A small image classifier, trained from scratch.
Model: 8.83M parameters, arch resnet, norm batchnorm.
Training: muon at rate 0.035, 12400 steps, batches of 128, held-out accuracy 30%.
Data: trained on crops of objects in photos (Visual Genome), 123503 training examples, 12.9 epochs.
Rows from block 12 of a small image classifier, named by matrix and row number. Rows with one number belong to one channel. Each number is 500 + 40 x the weight over its row's rms, rounded and kept within 0 to 999. All counts start at 0. Numbers have three digits each.
After each channel's rows are labels from the 100 images, of 14976, where the channel reaches its highest value: "responds to" is what is common among them. Only what is clearly more common there than usual is listed. The data: crops of objects in photos (Visual Genome).
# convs0: first 3x3 conv (model.blocks.12.convs.0.weight, 256x256x3x3, each kernel summed), inputs 86-171
# convs1: second 3x3 conv (model.blocks.12.convs.1.weight, 256x256x3x3, transposed, each kernel summed), outputs 86-171

convs0.41:526461574435535481489534450530561488514475491466504544523465508521431441511517501466533472503468482515534427482511431557513470498374487468493441505510441469503583502513491498497444489499521474556496521402527444577549464502469441517533507505466517474463507534
convs1.41:529426506557508494524498532581520543492490503509478483495548501483508543572441540593534548509446548460547479544548503475540519450492493515542516581499475517543526526531463540532580478508519537548495554491505523475586598497527515477525531451528502538523486514
responds to: object: shirt

convs0.198:517457542558439537541454481560557485504517523396501550457556525525429431472540568411477445483482566563510471483474476487508484444565509595460498468512533471463454569483495496556487592484524481470501573456489491578509516504499477478478398467493536499436507535
convs1.198:493464539502540515455488489469577522493502510550490517503458518519550531467567412490528430496578430516500474497492489505511509512560492564500541465575500492593478462490447491498502467515523452511518546464477534555545572476564561482531451439445520548558490495
responds to: object: shirt

convs0.4:453509493502498543509501637554478498537469435504473468541514479455537485553492504590531496531531494490428502526462458503470506489466449470467485477442475495479467521498477489492448513503479533510499485547478527452530535476534527481492534533546470530604481587
convs1.4:484537509499560581526426455511490500480498466561486468470514469495592548364471459488521478538439476517478518541516466492495479531491501492471454465463514504505483414502470500501505506478452497457476462443450551459441474553504526491486381431506508409526515467
responds to: object: sky; object: clouds

convs0.111:510489525490591510599520523480490494529541479527506424495481513575474539498536530479429584520516453562502523446511513598554495435498553452510537473525449499479434509537483510469470496495509522480506531498493464489475364561522510458518515450445546479542618528
convs1.111:487554505499497502500464496552471515532539446587581438489478529478441474489516505490576588485522551593500484483437476612508472549484529483503528508550525518432496433469547460458577523452561515533513415497522481512443444429500516415491508518467474470499488502
responds to: object: hair

convs0.74:518536515446451528464489534466505511464524501543463483524503500462434466465553544515447487531473552486512532497523462504518458478470471500545532541407510515506545445440459468549502390514546460506514500496548456553443494513527526477585517473496493471474495470
convs1.74:534507498561497484535525524536540521589579499513526526525485552459419504568529582533518542572520572482539533510546450527536558545455486479485498519485518528530574544515519531498542499517559534547496580486515476547573502519516579520531516547530541537521518530
responds to: object: shirt

convs0.18:546537488513487542474490462537540513477488492499477430510487493533437508520500511482536467564540538394512547510453449535459528432486408453445474499566458493454507486457540423509508590569538494454501526463474432517390535509532592517517483476460510525478522536
convs1.18:564515467486480564561532510524502552551582483540517549523497485483434513562521607500506530518524536515563522504499543497566492498526487464496539488546558586528532475472493549598573589504561513508512499492544552537541472529487505474573462528506523584477536493
responds to: object: man

convs0.172:541473537459454512516482494475512545488547501520528509502540563493402543492465580546557507503489499446471587450537462511484575506425527494485555525447394508503470536517516428510483442497556546507540498550529468494480457519480481495530553501446481485479521542
convs1.172:553517460487467556556547530543529495528558502534476506515475580533427561543542551497534482504560600524511494525522528481543565484567520509458534601532522543519519512507528531524524492493611548532526523514534483528487532496528553528485536542495568562569514544
responds to: object: clouds; object: sky

convs0.190:549463468462643496516490546517507510560435498478614458494576498569582462479457473578482471486529547480552523459501527509483467581491509455448483437538502485481484459489503541446543459446467472482493468506527479502471545476525546473462527486509470513509535496
convs1.190:465414469500561529507509507438500529431497510462553493456451529483543471465509514530524453497509515457484531513499500535556472487526492533495510489513495499517449507509452452486546447512513487498495458482501518459448445485432467433511498463550513574504470445
responds to: object: sky; object: clouds

convs0.63:497491508461520545496543438474488504516505520483462525527478528427444606500484564490505521523482538488530523494494441512477546523467514483469457534473533492518537510476415490511470497484531555531501567442493485511498464498520532472544528572449501442603474528
convs1.63:538464434522500493526502450497506521502504564558550524390466509431502494518476457555528417484500466544432432562436528454429557502471579459476497503532612493505418476453496448436571493464469512522491437510455480494476527529463523506481539538501522501554502462
responds to: object: sign