From a checkpoint of a small image classifier: activation relu, batches of 128.
Rows from block 8 of a small image classifier, named by matrix and row number. Rows with one number belong to one channel. Each number is 128 + 24 x the weight over its row's rms, rounded and kept within 0 to 255. All counts start at 0.
After each channel's rows are labels from the 100 images, of 14976, where the channel reaches its highest value: "strongest on" is what is common among them. Only what is clearly more common there than usual is listed. The data: crops of objects in photos (Visual Genome).
# convs0: first 3x3 conv (model.blocks.8.convs.0.weight, 128x128x3x3, each kernel summed), inputs 64-127
# convs1: second 3x3 conv (model.blocks.8.convs.1.weight, 128x128x3x3, transposed, each kernel summed), outputs 64-127

convs0.115 [103 173 123 121 168  90 144 127 105 116 132 106 126 128 110 115 148 136 105 107 135 112 126 136 100 187 167 152 128 110 128 114 105 136 147 122  77 128 131  85 126 138 146 123 131 173  90 118 129 166  98 142 124 115 102 139 142 117 103 127 120 122 131 165]
convs1.115 [133 112 127  97 150 191 125 143 166 125 153  95 131 118 151 131  96 131  98 126 151  92 138  99 181 137 120  99 152 117 124 106 162 106 124 161 127 106 131 148  83  98 176 123 149 138 147 113  98 125 126 101 152 130 147 111 115 128 105 145 124 125 151 130]
strongest on: object: sky; object: clouds

convs0.64 [106 155 118 144 145 127 139  98 155 109 135  83 143 131 131 135 146 156 160 113 141 141 132 134 132 130 171 130 139 148  79  84  90 111 143 127 124 115 133  74 168 137 158 112 130 169 111 104 108 118  86 123  93 122 123 123 164 125 132 112  73 147 131 127]
convs1.64 [117 133 128 110 158 153 126 166 124  78 100  96 107 118 108 137  92  89  94 135 175  87 142 130 162 137 117 140 145 133 151 121 123 131  93 177 169 137 141 119 126  97 160 148 163 128 119 101 146  94 147 127 171 135 187  94 116 138 121 105 136 128 143 152]
strongest on: object: sky; object: clouds

convs0.90 [138  89 112 145  96 120 132 144 117 108 116 101 119 109 130  94 159 146 114 137  83 126 140 155 108 126 150 116 104 118 133 150  95 113 116 120 136 150 149 130 147 157 154  66 165 140 134 153 133 122 146 151 153 168 110 147  87 120 136 137 128 157 129 164]
convs1.90 [114 129 151 120 117 133 141 105 149  92 120 112 162 138 105 120 173 120 183 127 131 133 113 147 129 117 167 122 100 104 126 142  99 115 126 102 109 170 137  87 136 129 122 103 125 121 138 151 130 139 120 126 157 146 140 153 135 177 147 181 130 104  87 163]
strongest on: object: shirt

convs0.67 [ 90 148  89 129 140 109 162 112 124 136 148 118 117 134 119 165 135 156 144 160  98 136 137 138 179 139 151 154 147 101 115  74 123 137 160 102 112 162 183  92 116 142 144 110  94 153  97  97 135 122  98 111 147 131 112 112 133 127 136 133  75 147 147 114]
convs1.67 [117 100 150 135 135 164 103 153 142  90 127 106  76 155 113 111 135  79 111 144 161 119 138 120 125 157 146 109 135 131 118 135 135  86 115 179 112 105  99 148 143 114 182 147 176 120 149 135 132  83 100 111 131 130 134 157 180  82 137 129 102 108 141 109]
strongest on: object: sky; object: clouds

convs0.66 [123 122 110 173 118  98 104 137 147 132 132  95 139 149 109 104 153 148  98 177 136 118 148 118 144 116 132 111 126 126 116 103 139 127 127 140 137 139 134 115 161 156 121  82 124 145 119 110 100 118 152 143 137 103 149  85 122 134 104 115 154 100 159 121]
convs1.66 [171 110 166 140 131 119 111 131 111 133 121 131 107  88 107 121  93 143 159 113 149 115  98 118 140 124 106 137 106  83 122  99 136 156 155 136  80  98 129  96  88 129 104 150 110 187 166 133 165 102  72 138 125 164 136 122 136 119 118 153 150 114 117 109]
strongest on: object: sky; object: clouds

convs0.81 [106 131 145 103 161 136 155 121 101 108 134  93 119 103 167 123  94 116 140 122 156 210 132 127 131 117 122  97 135 133 132 119 144  94 101 129 124 106  83 110 135 137 117 180 128 133 166 153 114 113 108 136 135 145 126 118 103  81 152 146 158 100 151 132]
convs1.81 [170 119 121 172 100  75 116 118 154 131 112 134 118 141 119 163  98 110 107 120 156 134 165  93  80 162 162 116 149  96 139  94 184 186 128 106 112 130 163 142 146 131 120 121 119 113 109 129 156 182 146 119 145 137 108 174 131 182  94 117 164 122  84 104]
strongest on: object: sky; object: clouds

convs0.113 [108 128 158 106 177 115 137 130 130 108 135 139 127 135 103 112 102 143 107 113 118 113 133 147  96 132 157 128 125 102 105 148 112 123  93  58 164 124 133 118 104 120 128 134 131 127 130 125  94 156 117 124  91 156  76 101 190 132 144 140 183  96 167 127]
convs1.113 [153 139 147 163  91 126 190 137 110 145  85  78 147 160 123 153 113 107 153 101  88  72 141 127 120 114 110 114 133  98 122 139 119 152 138 124 106 110 118 125 124 134 138  80 121 158 126 128 122 139 146 151 101 184 136 123 140 144 103 173  72 121 116 123]
strongest on: object: clouds; object: sky

convs0.51 [128 126 146 143 142 142 123 148 154 152 123  87  83  99 100 156 107 132 138 130 118 124 116 141  98 110 139 121 118 128 125 168 154 102 168 119  79 132 156 119 128 138 131 133 125 139 127 102 138 130 151 191  93 129 105 129 144 133  83 153 153 102  93 104]
convs1.51 [140 115  82 129 124 136  87  87 129 110  83 132 127 109 115  85 121 111 148 138 136 117 124 134 136 140 130 146 125 121  64 100 121 101 145 139 124 108 122 127 112 132 150 135 111 151  90 113  98 141  99 159  80  97 118 113 167 139  88  88 129 140 103  81]
strongest on: object: sky