A small image classifier, trained from scratch.
Training: muon at rate 0.035, 12400 steps, held-out accuracy 30%.
Rows from block 3 of a small image classifier, named by matrix and row number. Rows with one number belong to one channel. Each number is 128 + 32 x the weight over its row's rms, rounded and kept within 0 to 255. All counts start at 0. Numbers have three digits each. After the name is the row's rms in percent of the matrix's.
Before each channel's rows are labels from the 100 images, of 14976, where the channel reaches its highest value: "patch colour" is the nearest of a few named colours to the mean colour under the peak. Only what is clearly more common there than usual is listed. The data: crops of objects in photos (Visual Genome). In brackets: how many of the 100, against the usual share in percent.
# convs0: first 3x3 conv, stride 2 (model.blocks.3.convs.0.weight, 128x64x3x3, each kernel summed), inputs 44-63
# convs1: second 3x3 conv (model.blocks.3.convs.1.weight, 128x128x3x3, transposed, each kernel summed), outputs 52-77

patch colour: black (32 vs 13.6)
convs0.32 113:193118133096153084093126084150156086133156110175071103125106
convs1.32 116:138158120150123104167153159119126191063115080131125132086123103177074111099111

patch colour: grey (60 vs 33.8)
convs0.13 079:130111104124189141115129066129117103144160122150080066126080
convs1.13 075:151087164113095090129154047097159108144112064104098160110128122150106086127179

patch colour: orange (38 vs 1.2)
convs0.53 126:132155215113124182108167106168161134121113085116155094100134
convs1.53 113:178234127167140130145150129183135149121145128154111140183104116207095070122147

patch colour: grey (63 vs 33.8)
convs0.75 119:133151168211105072111156089127181066114083119126121158085096
convs1.75 119:129108088118119110118143099167184104127112123117181074129118108115117087124139

patch colour: white (29 vs 5.3)
convs0.10 105:146142113087151182150141177120132113084135110124093147181128
convs1.10 098:177147152145101108102121143076061145147106118123128113161153181129126168127114

patch colour: grey (69 vs 33.8)
convs0.60 129:083157142123156095141115150203117110114143097137151149130146
convs1.60 105:082124119152112116127095064125141117149117100178148075179110144060093102153106

patch colour: pink (29 vs 9.3)
convs0.76 083:104103159106110103147049183113113069097174123162089120094096
convs1.76 097:072149155144139101143125121122094107128182140057106131154114150158148185100152

patch colour: pink (40 vs 9.3)
convs0.26 112:159110174110109165093104137163147101089129106135116100109141
convs1.26 108:161177118104117121127117081122072155183132087129114155145097144135083160131119

patch colour: pink (26 vs 9.3)
convs0.47 122:103121127111116126147099121140183116083110150082127074074142
convs1.47 099:144110179107138165137116255119152133138148145132103160133110092215142162140134

patch colour: grey (60 vs 33.8)
convs0.102 110:131138120153111170167162142215119118144119127089158145090142
convs1.102 090:075120192201129140143149164140086130201115082139157114110158126142122111080156

patch colour: blue (36 vs 0.6)
convs0.82 093:143110150116120122227137082136126094092132135135109135203110
convs1.82 106:155149142149139081103148154081089081097166123131133139125146171099113146108168

patch colour: pink (35 vs 9.3)
convs0.95 064:141153132092113107152085152099128123102083141188089123116086
convs1.95 109:203115092135163157115127080122087149144162110113093150091116121150113140149119

patch colour: grey (62 vs 33.8)
convs0.25 090:181168141084142131154119224117141127099039113133130116107102
convs1.25 107:103075121088119109131080196109107142205121117188110139044145110090150170144114

patch colour: black (48 vs 13.6)
convs0.67 097:134132131163167070135126115177121134128093078128134106149090
convs1.67 081:201113131129121129114129097121089171109168076084095112154100137146049122124123

patch colour: grey (61 vs 33.8)
convs0.27 082:134151107125149131084096149135095100146116131121146150172120
convs1.27 100:097099155125118082151129134039162104121125157087122128142080079147195132206157

patch colour: grey (60 vs 33.8)
convs0.85 080:103098143109098096166146156143115064143136127099149114142118
convs1.85 107:090087155122135117181147124178135157160143149080117204078107127091173118135158

patch colour: blue (42 vs 0.6); cyan (27 vs 0.9)
convs0.120 156:110119132138141094190097076109101118255138104127098173141106
convs1.120 145:092186076098129156148099116130154146059151128135164186147139153084086125113137

patch colour: pink (31 vs 9.3)
convs0.54 130:129185197152124088129094143165147088070138167089098103098154
convs1.54 121:121143155101102134118099227143068195150138087100082120197116098147162131155110

patch colour: blue (50 vs 0.6); cyan (45 vs 0.9)
convs0.109 089:109106092131214096192104155158154114166118121128160126133103
convs1.109 072:135116127110160162126179177110192138095157185140244124170148130132172158175136

patch colour: blue (50 vs 0.6); cyan (49 vs 0.9)
convs0.93 078:141113148159136115174107111133151091182188173118069155109106
convs1.93 074:139138136153165145142183179148162127119163175129253105181159132133163137160127

patch colour: grey (62 vs 33.8)
convs0.103 118:086083123101168118127113109180127091173104162121122121102105
convs1.103 094:087133156152099103138148054168147107114120147151092128153125117129090112128152

patch colour: black (49 vs 13.6)
convs0.108 116:094130141117117091127139076131126136123122126104174123159140
convs1.108 099:142099086123136146133137111166124129069125138098135123094094161147135126089153

patch colour: grey (63 vs 33.8)
convs0.92 092:133142123115120122168146081097166079126110101104084130090122
convs1.92 083:169112144111077123114146127144120179168095133185109151165146136150098124120071

patch colour: white (25 vs 5.3)
convs0.84 097:098177107175142129092097171085147173126134147134118127152125
convs1.84 127:156109159033131077150143135117094133125119097116132116094112138097096053109123

patch colour: grey (60 vs 33.8)
convs0.126 099:115118109137146139166073164144150083143130135164125124118109
convs1.126 083:150098126114160026094096055161126159191127087097154138149112096085114079120111

patch colour: grey (65 vs 33.8)
convs0.98 083:159112136137134112161152143120127131128112111109127148077092
convs1.98 084:133144142136170106136142218125130127096160161110086092132153102121162126130085

patch colour: cyan (43 vs 0.9); blue (32 vs 0.6)
convs0.34 118:123119103145117146175131131130163097185151200110104145092125
convs1.34 109:152108143200132128115121155124096154137114176134216096076202159118135144114086

patch colour: white (61 vs 5.3)
convs0.4 097:086152127105125189250106144148163143106121116116158157067101
convs1.4 076:140133109119134157115142203098091146206118156172178101174126066138149103125158

patch colour: black (79 vs 13.6)
convs0.36 099:176100124121144005127143159129150110104156120122110135181126
convs1.36 094:145124100141116141127084104134120126000142154079096140090150114149136174149163

patch colour: cyan (54 vs 0.9); blue (44 vs 0.6)
convs0.74 118:131139109114125120216163144160135066097166134113160120106098
convs1.74 093:132101103107160137146155169115167155116140160152255132168122162151167136152138

patch colour: pink (25 vs 9.3)
convs0.68 116:140177131177162129100034167151121088065156099111182104152150
convs1.68 114:081092130155118160135087126130136180176126098169107063177141133250097198116150

patch colour: white (40 vs 5.3)
convs0.39 069:165185132131127199105199164141134106107154112106066141130108
convs1.39 089:120132198091137121141072196153147101171146058136115122117131139164125109098085

patch colour: white (40 vs 5.3)
convs0.107 080:119149155155131102149091068142128111216111099101132122106105
convs1.107 077:159168145144123104161099141132126103098115143097098065093146115078164087084100

patch colour: grey (74 vs 33.8)
convs0.61 090:082125151092092173176106096137076140112141143095101147157090
convs1.61 117:158135079102162102075126172062132071138140115126118130120103203093114138122178

patch colour: white (52 vs 5.3); pink (33 vs 9.3)
convs0.62 091:106121147094129159157090243138131124119147117132101160155126
convs1.62 118:152141162117119137097132134086105095239105200120138169102138135119121177162125