config = dict(
    dataset='crops of objects in photos (Visual Genome)',
    norm='batchnorm',
    activation='relu',
    depths=[3, 6, 6],
    stem='single',
    muon_scale='original',
    adamw_lr_other_params=0.0011,
    steps=12400,
    batch_size=128,
    lr_schedule='wsd',
    final_lr_fraction=0.1,
    adamw_weight_decay_other_params=0,
)
Rows from block 3 of a small image classifier, named by matrix and row number. Rows with one number belong to one channel. Each number is 128 + 32 x the weight over its row's rms, rounded and kept within 0 to 255. All counts start at 0. Numbers have three digits each.
After each channel's rows are labels from the 100 images, of 14976, where the channel reaches its highest value: "place" is the part of the image that holds the peak. Only what is clearly more common there than usual is listed. The data: crops of objects in photos (Visual Genome).
# convs0: first 3x3 conv, stride 2 (model.blocks.3.convs.0.weight, 128x64x3x3, each kernel summed), inputs 44-63
# convs1: second 3x3 conv (model.blocks.3.convs.1.weight, 128x128x3x3, transposed, each kernel summed), outputs 52-77

convs0.49:181141104120134131127085126180141135169139163123130159119146
convs1.49:109047161192160110107182114128097170155155085180099098072154146153129124088121
place: top centre

convs0.51:112113121131121076161124255137171097135121131098129112111092
convs1.51:126098212136124135146080142147137132124143134120158151100123135155087110147150
place: bottom right; bottom centre

convs0.46:139144111159101111108133118089175166107130083115082117098171
convs1.46:195123116138139170087088099162135079092120059079110148157144158141148118090219
place: bottom centre

convs0.23:160152104131239114096139163194117144198146099139198111152121
convs1.23:160130170159139134150087121134111101159168093176130121118157184154156113069063
place: middle right

convs0.5:093175137124149152125132158153138093109143138164174062126123
convs1.5:164124145016105149145129125110164092152113189110121187096114066109172172197166
place: bottom right

convs0.118:137136119116191202172135154143153127135149105104116147100071
convs1.118:146119131137105149154126165077094128115110157128167114161180157121115101176150
place: bottom right

convs0.12:085130128091122048146168104165110121136149140140132108144144
convs1.12:129140081112132111146091113120095108022128176090081150112128088207107092112147
place: bottom centre

convs0.57:127136114151131136100115130144126097144201156127090124124126
convs1.57:121172172155176138121145158129198152115172191129137135169179135139162120168100
place: bottom right

convs0.87:138103184114154124047157139135129088142139161104190122164121
convs1.87:220213090094098177149149129161118107117161108117120167029112094133082096104092
place: bottom right

convs0.6:117106120101193131128105156143092120121129093113149164192164
convs1.6:120163171119116066140110166141145106103114156118121136157123123094139157150071
place: middle right

convs0.42:204122119145129121133212136136135146048174154146123119145126
convs1.42:132172154132159133149112079138121160108127131089164097106129079167131088122134
place: bottom centre

convs0.33:117121120130123154031135160164153098192153142101147162157134
convs1.33:135104167157113237151124120161128156136115143137130164150151096101151097161121
place: bottom right

convs0.59:117107140129163151097120147135127138166096112117146138128136
convs1.59:094081130130130255079110109082147180110150146174105126149155088062171091161124
place: top right

convs0.50:094133128191142153156143185108185150096190152103119075174118
convs1.50:178112176171088151115115194083138109047135113149099135143149171114097132189192
place: bottom right

convs0.43:116180148149142144046036167142142151100115165133112138093157
convs1.43:159039120125124204161123248150109157122131173174112151147161161156109195127111
place: bottom right

convs0.64:159140134115131147132097161146145123146161050106137102175120
convs1.64:085115144141100044117128132112075173160133129112104126096128152097131146085152
place: top centre

convs0.18:204126130080148069128109132156134121095118120142097096147206
convs1.18:161095134088107135105091134136085117123109091146092081174114154132084128157191
place: bottom left

convs0.121:081161167177143187131134144182098153133144145147084091125136
convs1.121:101169186122102147141070123100218105178107121190154128135163131124121141136100
place: bottom right

convs0.89:130102104114115187162062122112110200137140153159087101066114
convs1.89:141048104174137136091188124142133117116092147124243120117154156139110138131147
place: top centre

convs0.88:187115219139095114116119132168168153177074134103105117155098
convs1.88:135118192178145178195118139139205119120162180200128120128165197123108090173090
place: top right

convs0.110:136120117130104159119133158148136164149191104128121109106085
convs1.110:150047131123127123160203132108145160143108083157074111144130104060171122087155
place: bottom right; bottom centre

convs0.90:025096123150136117116148146111137047112145132128140053124151
convs1.90:120143087096153079153103094075167128098141144116134107091110200089141019087125
place: bottom left

convs0.79:152139142089126157161129142126130075136149076137089142109110
convs1.79:134168140159125089142152098136194085191142105108152168140121119182145099156164
place: bottom centre

convs0.72:118121150146108177123172130181099076107113114106119137084190
convs1.72:069128156126145190157087138085144144154124110118138049185137146188132144128065
place: top right